Weights of a small image classifier.
Model: 9.72M parameters, arch gmlp, patch size [8, 8], layers 12, width 512.
Training: normuon at rate 0.0069, batches of 512.
Data: 155796 training examples, 31.9 epochs.
Rows from block 9, named by matrix and row number. Rows with one number belong to one neuron. Each number is 500 + 50 x the weight over its row's rms, rounded and kept within 0 to 999. All counts start at 0. Numbers have three digits each. After the name is the row's rms in percent of the matrix's.
# u: gMLP up (value half) (model.blocks.9.mixer.u.weight, 512x512), inputs 0-127
# v: gMLP up (gate half) (model.blocks.9.mixer.v.weight, 512x512), inputs 0-127
# out: gMLP down (model.blocks.9.mixer.out.weight, 512x512, transposed), outputs 0-127
u.58 103:484548449450494505523405561478533437500582508640483403456459490469486456571518451511464523395498437600518421469430555445580554536521471460476525499494514555501565438505455560493557534534444530424493477488509431423546486570418504527467490521583393481517446402397467447471529478455541478470490470481535507547474478440554579460544427452503515529608607499518474490421470482521527578527576
u.59 102:562512497411583519479581506528603504414433463590458518528498524566557469470464450523559522435501456400500504545441566579415488502548487424517437535524541513581459516453532490575474457418466521521590553503512488525442482418432436485539480491515416520501449473503522552527538411398430485529531553462520493487580384465506457375393490504575552552395482459499519510469639475561516500463497
u.60 099:554465517427498443504491475588561505470473560569493434496436486576448580454427476538572592436486490406473530557444550555558494512539529466534531461446477501490529493438379555492484533509549620484498523528434536569514510478492510484465509478429578437398439412511530482479575425529561455473410520511446528449446454456455626513445508531539446524583542458554377524462578490538572448486486
u.61 102:587535452504567471580609490552526527449379437479546410688472450550498472485546510530503478531568480516527584478519435470608537452413481530531489481445503410503547486520501462343524472571591508566494484503524530465571501462445517494437496587619566495521554516482530486568458544402527436409445545467465541445522499531560471408505396466529505506482482470371523495578499474504480555523458
u.62 111:520500480409596552484473550414467505501498431455489492479468406431473531483486447449590430390498529498412443534495543489523438489448449523522509598454528473384551431552564520550537536576582490557510516467428504466519353432454502510473529396467469473491457444516531422569448515606514489485505512448442459515495548492532591547423568567531504457549423466464554466495440535551431498440587
u.63 103:549461582555515508579464453431594543471440469580504419541378414498571545473512485512501456523511472520462548589568542519555529510537478527591459421550529558496448512481454488506479517401443529437467584583487511514585487467382499451505488431532455525514522545453499432490509562399474505460519479597534544614530492520469484529479541517587499491455486492510540527524460527541575514544489
u.64 099:461510489563543457583613541446501541500541511551550520577479476528471544554562521556428493495518487527483449540452536503495516416529518465471426533473523576531595383570455620501452536599488480484523493462441460475454487431524503552536524510539468419477536589524571432483547514418531420468547553517578572431468587450470488477470500602533507507502436493469589514403479494576527575529406
u.65 100:504558511451498487482469532428485576461459477552436459589555464498489477450476482465581560416520409508436475587480519410528469587487569483492499490566480447465514432478530543499574482525532584420505520597495452520403505525457472435468488508492490463499456404578518541432524594466558500411466536538532558439425537457527543451423501478479481393583524490534497487539501408559592527540473
u.66 097:478632544490448514485388516400508464490450544535505494615477484468444539430508469483565623463479443560525523522555488573440590444542508421486453501484596484535486532463463469563462496437439544479542417477480477525552513448529515535483458527616445554510484435472439388548488631575447523603530497544503507535523481484458505497519568473541504474446543564498479484468555509551471516426524
u.67 100:498415530374529501499447547462485500621499420480473584419424443463538552544486577512446502488494481524571498558469449503485422517597440439470443528441383428613496508552473469518538604477435484521462403511527536557549504449554551488465523502502568518523533501592546555559517456552461456537499538477533571511472537482513643438518553411433458497523493502480555539536511467476569575511518
u.68 106:500416543500539516508477582493491477554553547531482574518509502505515457482568519483518441544515585380470455471577491458493468485514522397531498459493487490475498455472515436491481500499538505507420392624494498453416555474551497567550597421513550588479520561404400536485464431452515473524515441576482480516483437485453453474513510442487515527572447552613464618530478484518576513508518
u.69 101:497543508521457492389440575484493500523522548488390490477597431523458460554355513526482545403496544480448485604510525455346399527532544477484481500558497465674500486419493518476529516459476559477455530532444546571439472489493540493508505466459513486488483459526509497495514500536606444555546521528507475508469462557453508512570511515503498499471586489494562436504507498556500494542525
u.70 101:440478503403595554520431500473453555526522576461482494490512445459469538551504546386560554544470494522496533468536534504480602449541498468430448472561455454471555461489460544489473486543383501618573480569476429463414529397523597542495621534569461559481482512496483490551468490508489510594466452504519517519469500496458488497477504389525590514443525479457500439437498502422450411577575
u.71 098:506504478521502585521527529493457443452492526453558513555400457544503584434480499480562549490504554421441497550486492470435537566558550549514486531533500484493462563517508554546541489469507503489445515544509529554535479557517444511594489536494524530450484487476541500545448427536422473533478490513479630539519540570437536573428476461407545496477352461621440613527479486510479462420410
u.72 109:479500451585412434523455497541480411532459474453483506480610478591492559563415501559609544463511425559578579413449540505513487461505532482457504530534612521493499430401481589500493574531516450482539535446561648451506487531488481617504571534422482442535469460461478443521480559497571541461487625437511523541517508479458521494519581429387541561509480503507570564495527436517473517529559
u.73 103:475475518482461504442513551473568451528613546522403484504481430435479533428560513461430447526529473473514421578516534544567464396533435562553455430479438577552478625523516576363503482484366494561506472460479433437581553455500589413423434508455509503545534552463431578514405495482533578567552537488471429535458414553437483389473398500517489504499561500508534452466617545468501500492500
v.58 101:402597560469610447510520583509494522560499517558538516608463646466429488464537460553432534490476531466466509531527532445451424501510450542507550536476514493559476416551538519509522538471419413510553497484483406498634583541447409517367459470464520524466553418548502493497521493476493450569511484530541539499478498471575574496541523497532445534566475583463509458527497498495595484484535
v.59 098:512411491481544538515411534590477451551520445527494503536581569563560420470447535491531457483481477514380496531522483489537485532434410504487576494569392482526507535440493566626516533392518482564468505406511461510499521495509541508549524425509549467449539548577541522493571452523391568547499549532510480499428429465469490469516529549467424452511486502494499575444475554572550523544511
v.60 098:515543479509508544518397575437487454550552546576413532462466570553488564406488529490612494443494492558443500499476530436508465506484508499433487505559446504532434549523452537522485493519486522461523343591440506447494511525456421490507458541543498412491436465503518470508522547452470475425480444527481506524517558508634503471509469510451462521600503506528492492414496519523525490479463
v.61 102:526467426537453504437536431614550561502475534537482400562479546444485445500576534521372508428555476591530488539522549607519468539473530449412497460478524502439514466434447553510488506517506536492523443520557584545490603461504545566519475563536506492571489548559452474555564457460444470442412483498550517530495491384373485459474475510418463532477490491407448373523499475452534525578453
v.62 103:411509452490445441491546435493490446479468466482564498502486462532420518500540393487477606494516521576569478593500532450460493501482461515422525469532537453463499506460530476501538514493501517445467487511544561505503496423544449585541437535461564605480454377606521512505456463556536496531534561499475605490410555525509467509533596535547548498501525430446480568563412487463453492591591
v.63 105:522437541538441485487484523453541524489439437483484538442489471467498637460480494544522480456458482446484562550461541367401557526455495524495561569539572442460535540585609539593448521567438457514575502446492534558548562464453455411488485480511528557510397425454516486515453437567429515557428514604468406511514544594427480480529476578559543407465520523517515540540538482401508467513448
v.64 099:485567520497451497573552522523542478497552432522470564533549498589476557429486458521512545433554496597435501553463494482495447593479490555466496518517512517514561458514458499496418481413408528571505500482490528517458420487557559508448437567542488515444527571464498509423548460552487457387433487552524461395476472428502441481470525525543497555474489496537529451378502432453488527443488
v.65 102:469510472533539592528353503511473518443445504579411563589544543457492434515446467513621536428538480471526498574492498495647526531488524599483504482526504445466515442566562569487561498392503426505414565534536478526488537491485530532499430513589535485522478483548484530480542447581489411534507482482479553488446475558449539510511497354529421518507445491598490540543473512500544490420477
v.66 095:437555472488494545533513507465531520516427505501415482613590567474534557458522540506544517517540492547537380573554517494396518447560517414531456545568574472507532529594509499482499567403527524567525446493545397461502505503613483408539493536568452528500472472430468496467403517560489467564518559513462519479516485626567419445480498564445481557510503447480476495511516461508523434561455
v.67 099:501537488550557533598430555424552543502496460492499510475488543478550535483540457468540583425421509494474490614470495524417479487495449581469472577452506466613397554479470517419487563489473494500492489453425562483529570414408415459530523425454445482481557459570511423592525437445525579519515527397378565405527443517455469465466451393471468503535419542445513585508509483573527591487533
v.68 105:592550477552583546461573488476439418460532592579514548540510470497511450458482454494496503477494578491467561480467607414521432514548447429620536505571529487509565459490436566522544521587476553456494465523552480404508487517474493519472538413497534571513481351408516511515565500535526484489464362485498510511533534550506507501444563505455504489414461424524575512503520487476552522526487
v.69 102:465567406440466496438520500499515593502428413494482444465530537473403421451436511531567503493549512475492440495560502449513444482509475571497467534538519491441517483513393550502541533504539479511452524618516545464558561545527570529495486515490529553534483509476560550486430573426512512540412505398553332449490533514413391448364452507447525579568513489441498494467526541474494523534499
v.70 099:465504499516538460523501585456518515527461478444566456420495550475509505518424524514417449600472562493648549525489505508506542425585480409487454442493538499492473499488423513559519420548491458517622409488538486464519516459493472484437478486486494530488575518549576485503545609533483460489559520595601529540477530505453504373490532431591598513525579504544553488399509514451556500593495
v.71 100:459504457552536619543561536452547444493421561442525454462557388526500480477545488548528530565469545524567484469461523545586436474576543527546444536497476457479520492622521521532471490541588476412542523485472480477451579497564397439504526521577490549468539527447527419503496541572529475541519439588434524526499426479466508531547418449449435469439449463498489541503511539499539572579525
v.72 101:537557459520485539516488456460539478517469506514532460460516468563584459477480584512621511483489514503475531525491574478411398447475568531444436474525506452578508455410498559505505541532523414537571446437579540497456520554515466600523589555429385501585441488420413449487535476475491553491401546428488552510614554472486519374624537532490534541537557509548520554567541533532463498523540
v.73 104:423432391521524535610473530541478590541477446599417557557573575476504482586473526503428512478575581501535477543475469511413440418541526456452495551369442462580492505508503503561592457549464501361506485492492522535515459479500530438520612466504543494406462555536450521590536436472511623553428550527483442501525523393534536469454488497488423491472410503475452462511475485500481458512503
out.58 100:431548527435532539393499421516515553539413516522590532497515418552503535449485491523538548499427546582509518552496395511554495558393468462534554541468434466366471532589497519491481655423505502470570585485473540494538556449498465527435524437536482508486367456456594516488434458545537533550516530462443478539510461556515493645500514542442515478524523600419495425515495457531557499514507
out.59 100:394473502490592414580469527461414422540427481606510518531533409451571439472456563452517573459484568569570456442500511549484521543536545344424389443470486554550497506438563469496491544420455494559512529479571495524493451559477477445435537512569435489535428531519459551515457465459487512495513480478484496560337480593592520494553591475463527556541527500513533509476442453432559485454457
out.60 102:488570445581579412501552459462625488491655514511512483481516521501507500453477568492484461444514545506472512466571448467495458536489539477491494451566533495545479393510548522500479578397461519538444509561427486517500461561531515467422471414441493542518537505517366450542477496388466469503456424517512515516439506449540534540606417405411566498553431499509416534551411483500515484484567
out.61 102:501525443461482492454501463533433533558597441552435517428482503460455504573399523565508531554543518523545572435562533527506545529464510513408358477454592558542496597494492497510503531457499474410482447482485483472530419601484433497473584586489488479496581492496522458595471431532518537463507530445442414609520467508584424574477548470517481456523557528453462471568407470495584548621386
out.62 107:515526363462493478541523538460557463528438554461477483457529451547447472506566455457611550498501498429564504459435418532500543600513496498515517551497536522491508505534520538445478561531511422438505541590510466557441573463519478520486527590442439512518477480524508477471528587496437509562524455543422513528492513466509468519586437504454469382542592514493387474501623481482461457602555
out.63 105:497578530597514474458491483547496367482545457409377428587468554524499465546518558540556447534600589499541500437458541423605373503471531441493409511489580555529446485542441519611579528440466477459360408445490483461535432494536487549496448471486434570540564486519487520400465473455533506442554432425490504473505615438552473482456526532545499523511461425448513584500551546528522470446405
out.64 102:457479533486503671580436507521543521480447561474456577475502501446440405576516481438493535444380500487536452498460554647535487492442576468531565552477531485514517525426527505573521511446465625495627553458490589555481471436483373520489523466414542496543502511458489614466408458483554578548495458527570498514488464516612495482446487443573480514476538599485445492496436457478605467596386
out.65 098:487494545484480464570383541552555544481424493458578540506522484525443450475476549566514511472548534472475543568557513594432462464538522493466468428440459472609512496460447561615473433475473439558601482476564527443499535417464524569395440480408539606518492548532546469499522491485569554404538549478490427428510552444545414470557485446475513479575534458499457445532636508467482493497492
out.66 100:428493496495516428489498608557449433504599448570513594517455445503559463451492454451402496574526461541501462495561452579543598516554463394585468464464501596523528530521520494532540502482496496609431488459435473608437490461473526410560428463444458516541496517464522427520468522545456502502485546536444490565504537504499532462440540492561559530452597616527525419436478575411479403479547
out.67 102:528494510513491594503517558447501603489386490484568487497441486510546531413563508567575563461460502468426569547455489512484543491452526490581541432459521514534479575505513588445496470499564621488500436529491503597474544478487524552518512465495516547561442484532499524537356560417424478493437425492587517493525585495449537537497468550429484387524506493514456549562536423565473427505608
out.68 102:407437524509513490447505480537551430458512528514493439419402544479545535476530459424503542541444523549530556539543515566498521599536515477473519474567473535532568520500467528508501495513489538551525572608491531463513515405509552556564518623526470550552471551477522542612494501506528491535466491478649503470508553600498484452472565490511459436473487477511496719482458435476435505332468
out.69 098:542528515551531510501408446571483479493586495488514552408448493445473528514564615465475521616591432478474549419473491494350505493478514490481501397451532557511502525485550564450481441563569542508398529512472462470480516578501472531502501545515537469445510553512442482594468457559583551432482584407537511552442457523553540512537448481527399471468561552525514493489401478456512514540492
out.70 100:521464505417506562477448551458474583398546541417582604578446517540525478564435461488430443504523496550476468460506586492405386500511515472514551482431579475503477501461478555514482481539511638501418455429534537539499489546451492520526413583571409544483505502455546503658450545511485449450522473538440488473442589551484471444518439473387524572543406503613506494503462555617492508567526
out.71 093:500482461467434454550505541551571527483495526467506465572594582444520503446518586543484621592560592427456501490430552509478508567416442571569536477412463486472508551462494482600452494533431459482550499516410512470504491509538451478500517460479510532479525460502473509459427543432539616625524556411458527524485566465482460495529478500560624540459496485491496503437532520474507490597512
out.72 105:493528527500439492529443515545492543537528391471455559606496538501431531495449531527545521569450559516511453548509433493443521507483468448350540494512536564463524612454427503519546506474397563552559473475560487578499544457489481480493497546526530387462501551574507533491516619484540515537425490504577456516552559554523487542428548529520557508531509580486520552481452512508490453470512
out.73 107:559512513492551381543451477469599492500583456375493459600487489480497494538545468501484460548423596537506507486494451458524424543464533537544438507497412466450492488490477487472470468486526455606504467573481478538592458541552567528444467533464503576493431428470479487427559498466442592496500405530520495451541536595478519562505533468465575578367510470639498534468448482490568497469559