{
  "model": "image classifier",
  "dataset": "photos of plants, animals and fungi (iNaturalist)",
  "layers": 12,
  "width": 512
}
Rows from block 8 of a small image classifier, named by matrix and row number. Rows with one number belong to one neuron. Each number is 500 + 40 x the weight over its row's rms, rounded and kept within 0 to 999. All counts start at 0. Numbers have three digits each.
After each neuron's rows are labels from the 100 images, of 14848, where the neuron reaches its largest size: "top examples" is what is common among them. Only what is clearly more common there than usual is listed. The data: photos of plants, animals and fungi (iNaturalist). In brackets: how many of the 100, against the usual share in percent.
# u: gMLP up (value half) (model.blocks.8.mixer.u.weight, 512x512), inputs 344-429
# v: gMLP up (gate half) (model.blocks.8.mixer.v.weight, 512x512), inputs 344-429
# out: gMLP down (model.blocks.8.mixer.out.weight, 512x512, transposed), outputs 344-429

u.130:409515443517458495503473529416437477519503568507523553476550504506473479524529492495469512494461438579487415443420515551530377500473476528505491457474507438482571529503534536553476465513563511522500542492474454474552465464509514501582560514567497506540542491
v.130:540600535522526542510497546581505514480465539513553522462441489538436476519524448428513598502549446526497498518478469460482448462550474467473530592504531463503535472456569547506468454532509526507454492449456480567521552437498520496468543503491487483480415490
out.130:529558498475484489459489511398471495494500523437464466527506493509525452455458496515484483487500450534542502481546525506470504528501490478513539518533496472511471456556539469516580490584529560557522531500617522474503441527476415527485520538524507513464563522
top examples: phylum Arthropoda (85 vs 30.8); class Insecta (79 vs 29.2); order Lepidoptera (54 vs 13.7)

u.75:526465469519456473446474522509496504512463593555466450481510490492491436518519566503479468531508509446497529438513487460536446451491514455528420468425489449473522482558507491487509528459454497511488577489490554526454529473453424478529395504495580449496480535
v.75:466512496467528531517594511526496507515462498485476466530572479607545501474444484440407525546472561468493479478530416501476494573459461521447497580517493499457468497505433495469486520510488463389494509530513514487467517490443572466570512516546509430490504522
out.75:555544498488517469520550494526433523415502404514538483524506478472504477511486479528544532466542544468540490475582523556476452464449548533492430483478490475541420537471374485519449465509482451464498539516480422555483540454462526487457488508481487537497501508
top examples: order Charadriiformes (25 vs 7.6)

u.400:454514477494506491533551526405473563524445530564492443524481529523450464477531531478461482512502520488454572525495486462488482527510446440499469502467522509512534521523510451491515534516505551490456526466470469510513498481562426425497498521508457465486512492
v.400:531560500517447489449566467492513547524549421525555485521529444552450506495493530472509517566442510593512456441519470499438479469530540482440500508480524497491528471535476477476503503512496566442549522536453521519499544442462493510523450532499543539559467455
out.400:489486429548523500507530551440435469487493458526469522552456406540534516464483536479488518433526509554444559473490457493569583470463523559452483534487465501506540504538467578532452429633494461539571533482502408568367513504550494489467399465468565489528568503
top examples: order Passeriformes (59 vs 25)

u.484:518500478399452474432510563525475546467492470529426485451571513479546577433470539483461442557465519466480512476503485439467463451488470428482480515482460529496531477504510504502484480485548487524475491492461510483437486534512472481514479436512490498492489536
v.484:581511530440519471392551450467506536507483484528500493479477521492535449460431492481502524518575492500481565528480502479460557541479526534475483479555477458453498533477484505517565445458518519592471475551503509481444526444469528498581529500497431498563508559
out.484:559535571512506515501447535527572438478499452499400507503518561483516551407508536559525512369512473481435545500460413555466541483492497495511564461528559542506536485497476426519542563521567448424427472553478525517465545515478397493561516491525478498534468529
top examples: class Aves (87 vs 55.1)

u.125:430463470477518490418444505508512458469606487466520496535591486494463419540508538531495547519486512526423545565552499503536491485537486489543505471529464547480542538544459557520475510493439515416530488521504552479528570518513487530493515604399512530530520519
v.125:473470470479468478534545461495524455554535434500524466541507409502495493505498449649514467536482471535529539464443465538484476500469450521505520462506442495478425443528533550594593562494524485543507553494486521497586480492518506562476512480501570481546511502
out.125:550450477525493549471512426532515630559488546464524507510545478590462522555516481464472536466526541521481593510446560461482477408518508479471479480546493433551527514528508500523524434541520436519549479513493593557508463512470477508387461486564536511475499506
top examples: order Passeriformes (52 vs 25)

u.323:521513555422477510494532473391491580477560420548416481578481455511473528474545557518560448520443453565466592534517468466521421474545462478507531573603506568490531488601500445475523418452515505457541548466562472487517444539531537545448472554556450524473478496
v.323:530439540498496547464545473527502598504434459532499491516569524412501469495549479533500489575502522580520460499499496416463552484521561477476513547417549512436480450514501511476521549515621538478531522480518542433529439493521509449519446499500415537515488423
out.323:555513531565518496483527444480547429451468514466488517535501413450523514561521487401485504556518618424534514524467462404461490530431503507509542470539466565531458517537554531483521510513413501554521579526473452507493465486472410493477534466498496510499528523
top examples: order Lepidoptera (35 vs 13.7)

u.446:498487500495478547473527540494435505455479499466478558547547485547482526503491409541465478475548522449585492483457555534509515527494446562575533508484475495529468573555460501510498507555501564539492452417542501461510565535472469574537564488493517425472491520
v.446:493466492466507517496442614447448493495528464482497499573443438442491461439504507528434525489461441546495486485452520479464511428519503471522468529557498537537497473458595513531552448516558410531434510540517516503441521494532554488480540557525412626458599493
out.446:488497490475548504514498477523512412438515511566529504494527534483541418493463466468528509457503522466544543542469535506479478507499480556492495512438509526511540469488545477554493544382532481503544555481478532494591527519506460518515417453509513494524471470
top examples: class Aves (87 vs 55.1)

u.204:510579439480487593468577463530490399524526528490510424514494464482482488539512547510596437543514498546463466510411482485520470465481610495436500581482481479527440456507449560548511452526523527548432535553527523485509549426527421486521499511468512509492470469
v.204:530498432512462544514511488507468503552534543496550519456565498530578533566493502559514492456484531426507468537458527458502404482481481574511512455449464504549455513540411497540513489518496454491521508583500452544532486537424565503498478498509492517570501455
out.204:422518560483455471544473468485522534489518441552508494476512510509584465420502572445542520417496528505535551496503485498538451500400459555549447508494481537490429546533506462522386525564507575557460455499507517525460600534470459462491479457465520530512445521
top examples: phylum Arthropoda (67 vs 30.8); class Insecta (63 vs 29.2); order Coleoptera (25 vs 3.2)

u.310:506492478504432479516533493585511490499487507500449529470590540514515490503522436497432488548484531498473525466457517450484521513530477599534526461584533531500575465532469508454491435467468501491512555490589502480520530483500467572477517556503569466482510469
v.310:492540506411416458421482457458508562450525478406508431486477481513442519529496498481558472596515434491495466559487522532544500492499540582487522543490388582582508491441467493497548460482460541519478528492537498465474475514462556446527553476482518631497459584
out.310:547489477501528515512432443482440551398532524512506594463472487488541550540592507490452529554452443484467501491507437468518523578481486485496436548474537552499492556509520451527525418506448537529563556469486515474495494521545460514481499511550489503488473472
top examples: class Aves (87 vs 55.1)

u.117:513515484438524504425471497535425549453484512459491492463507486471526479492466488496574517539541421519493518414562500508501457559487488530532422465475554469603457473485519509540474536558414524533455474498542468445491547459546560522477587443546533470460541456
v.117:512497420473529561507498542548440548450504573485379573494488490439581558512475421532554543545439513567478459492497564519505516404472551560490496510514529484561507470448512473481553461575551450469466452518473477485478514482461531478510519586508482496586447513
out.117:524591539546444462496477471476466592538436560514522560449502443525476452437483587514516522402526544494463494514475543528474491572524539501488498502465441534578518514568516471507481477438526515461486505494442564531479531479578468516476535457518514487428486547
top examples: order Charadriiformes (26 vs 7.6)

u.472:479527498479447563494568482482438508563512493481495489556493485525475508460481480504545487475522467450517516461527474490544495437522470533476486498561534488500513542489562474571525451464478516499446558519514551528530521474473484497488489547545461560520437435
v.472:496510567477494479498455485483522432466381511592476537619472539545570482529484414465539474497493431567508542510433536481444514468509516484448508531535502546493617512470495445496569499468520467475457466482446532460559463544559482455448474565533508515422465504
out.472:409607491485515450534453513613424494557415522537464463533448527527447502562492536520527479533456518523526515482536528433490450534535492477479500449512552517522550510453480578462473482558470520477381497490482536490495485546480529482528495460457517422486496488
top examples: order Lepidoptera (33 vs 13.7)

u.52:480495553515423459456502450555558462451494483558492523501505489503564484529416597465531584469474499534480552465425496545535462502441437511482526475501534520570497479623582478445528441432500496529486501531571487511544466510497511532445585450527456463509462504
v.52:444553498451486509540526519473472503403448477581454477487522503532534529532505520441455456440473487514424503477403527493467483437510519586538513450546519435535487531521485514477506548535506503487497596498537437531498468528461545577545529539554483547535417575
out.52:503516491466558472466475509478455501443493481467493517444564464498536484471483509498447501459583494533564519505493586522523503492481527540519497490580453544476433479495530551540452542448478505480485444483478464507488490515511438423549538554586504503431447467
top examples: order Charadriiformes (28 vs 7.6)

u.230:516474477546514482537560473493558495510487515501519520466520539489473492519588500541509559457523513467513425484449499469457531484484474524456434522503518462535444542532540442518415502607499548516481531547533466482486487443496471589537527480491467444549496519
v.230:538520515521563504493482501453449493494469573461484489441474560530495528521541513525592492536481430523542531513433464526473520473493486516503518489471487470510550536464503421603502489517583432451519477509438475458500515465544481463485410474539455540515494470
out.230:549491578502517467483432492449457518436444446514549495493534453479498483458461493513424464520430417563508511551443527543459489557494456444500510568478526527530490468512525475519484518491504533497492522529516446441501525511518504455454438568526409535464466557
top examples: order Lepidoptera (38 vs 13.7)

u.140:478546505418435470520485492465421503575480555485448610479509484546513457521561487549485489513455505457550491500535446495482558533581549514515469555506545512550554478527527482497528479508463496508433566461527466575455480502548490427568529515526511592450455519
v.140:532424511544464517538511507546489456497509477494503500528555547475479494501474544503506496564499482542507470558554503520516541530556561463488422501533485446509453576588476536492466472487498521529465503503481484523465508574513495494465500572498567532476553450
out.140:511453509503565480531540499488484548483537516473492527510483522552482461498560552496437563458428545409457552496570491484470455454478542480516506494526520603477524492425535445478463480469525566538460553458496514496485514557480453474552470500520494492525526506
top examples: class Aves (83 vs 55.1)

u.281:515432458521491518441477502443551509541493516521533524478518465500420455493508457511500464496508569527540520560520463497477501458524488487522450489535564453515539541459532551520506484479413514477500492512466500471482581508508467588535483489437499467451513532
v.281:559496495493548553441508490517455548547556518548521531518482513539462465523489445518482485467464533514532513545469466534485443511592497474500521561510525430491430490468508496538450460520495490508458540506451523462506478457506473445528526513535478491529497522
out.281:501454558525482472520466455478547511522500498451551494463570493533441502449580475480489531550520496517453511455536519514551474570539481465486551485447489491470510484449484603546554548557481419532543511469565528495530527522407463541487508477518597528535478489
top examples: order Passeriformes (62 vs 25)

u.166:505485463477497463491495477531532462456517507531439545475495471477489524454587486481443500443531538495528539503487483534545533497535449544426548491452508502541442534497465458463567512567530515493509495464553494498465525466456516489506521493460534465535558483
v.166:555507390504520480463529565532439543477507557523496461489440534479470488549536489570490479450486490446503491461483464493449469423442528511486556464547502470553478485497464487450556516480534398473519543562492542464514501463523478438454509531549513482538414576
out.166:536471421440508483482488523539533444499480488519531477487445571529558469529599558586491530508503480472531510453509462489541578574491552507474465506494445460462512475518532561570500537471480454428532475540532477498558490560585497491483440493541535517484491497
top examples: class Aves (83 vs 55.1); order Passeriformes (55 vs 25)

u.366:455497571550439502473543555469501485503541451442499473509441480404472531454472461548521565486530522507467482502514496614519491477498444549454480461571508488520500469420487502502521517493487505519500531509548498533519514437598546527511578535489540454486473547
v.366:512542565508521512525417581575465521517552507546546531496497467476511505506472503459521584478536517471520517499498470429533498452497506530429408471494473500494501530506504437506501495457492542532528495464564521503571564502490512469504499540529522485587508470
out.366:495488570503535480530431475501560456557471551524497470516508462503470516454513567542509438477484462534506583535525496540480503507537499460503524489492458448457520555553497494469467425483518470477558461458520520527501490503422551471507528523457627623534493488
top examples: order Passeriformes (51 vs 25)

u.417:412491525466518484511458476477507477579427454495505540487419532507574562533531495511513483509447500495512570512443469465518494525444545505496472506511511472544411489474520529503437468484506403425540533441576528519508481513429488516460524530490536545450511558
v.417:581496569495580522522471528511447501515495484495478503435510505454463581465437508448581402502488476506517574504553477508493499462472576507478507503531529609522420441536519546527494539534489441467467510512489507519534468543469482520396521480540492512470536556
out.417:553446503454510538488481473486456531499471534513515576501523511424510540518518595450517535505426457484520556460469510536528546487537465465494428529434557498530473507509485542516507520506559463464521485490507514525583515419530502545513471456411580521532545520
top examples: order Lepidoptera (40 vs 13.7)

u.495:538457501479527576517571503534461482447503504557476515493450522543492478546538514518465413517495514419555557409485549433505495547500422519527512483465490587522555525413515525540496416471482572535461428472461502493503465505500514564450492560542523538523506502
v.495:483534469564512497430446492494445552529492562545500484511469524557444477508591511535510469530492409492490491489575469455454494415474526557488484523458560550447499512512472529540489379543518564521545448481480539518482524455552490522501491467562445514524538539
out.495:468516533550453526498506558509523523509518471547490504497483449427563535530572394552451495470516455494469517467519468496492468461543461491499539470539556472403512554498572522508477578539487482514511474574462452527476502423424444453556502466522482543484510505
top examples: order Charadriiformes (27 vs 7.6)

u.296:511495521531458443459465471527500440497484516558540448477535508534449635495493445537495501398533564516412449488500487514457443572551516519580582559509509467471479504542555558452537512484428461487544557469546486442507512520440476501521614525457414467531578412
v.296:485502516542443476529418522468483513588449532519560527468525554529463557511580448547473484437463523514498491461472590497410502477453446496555545437536520493494516522523521566469480557485550485430485463486517435533456560483479503423566508480507514486569533517
out.296:530457487468553485421454605541517462506523445486533408558487528463501484489522418477543503505525477468506566547509445498495533522514493517495445494451468498548458475526477494506473460523460524491489446522453473545538444521565475518558528546479496534530530535
top examples: order Lepidoptera (35 vs 13.7)

u.254:428438500603469477484484539495444481521474498553507467414478425479515536540482478514407488567438489501504604456437550519518534491489501510537494522495485502545528476434499549559511473522552429557517472497509484554591491545567476506477436434496446517473559486
v.254:567501528528511456381478443542460437489516530517444476426507463481518492542515485415521497554503470481507485551452529476446481487522502474534551461493465478484484495482508503550542462486562480483497423567407507566430537516523530402578478542452517481485476427
out.254:463446505510541540518530492445538471566580471439489442470538555482513515560523531441468525579526513494465496451485497597554438518503517448494474489509423504470461543435485533505491547490582500428455499564428480535542531451479476561549524517528507401453551453
top examples: phylum Arthropoda (68 vs 30.8); class Insecta (62 vs 29.2)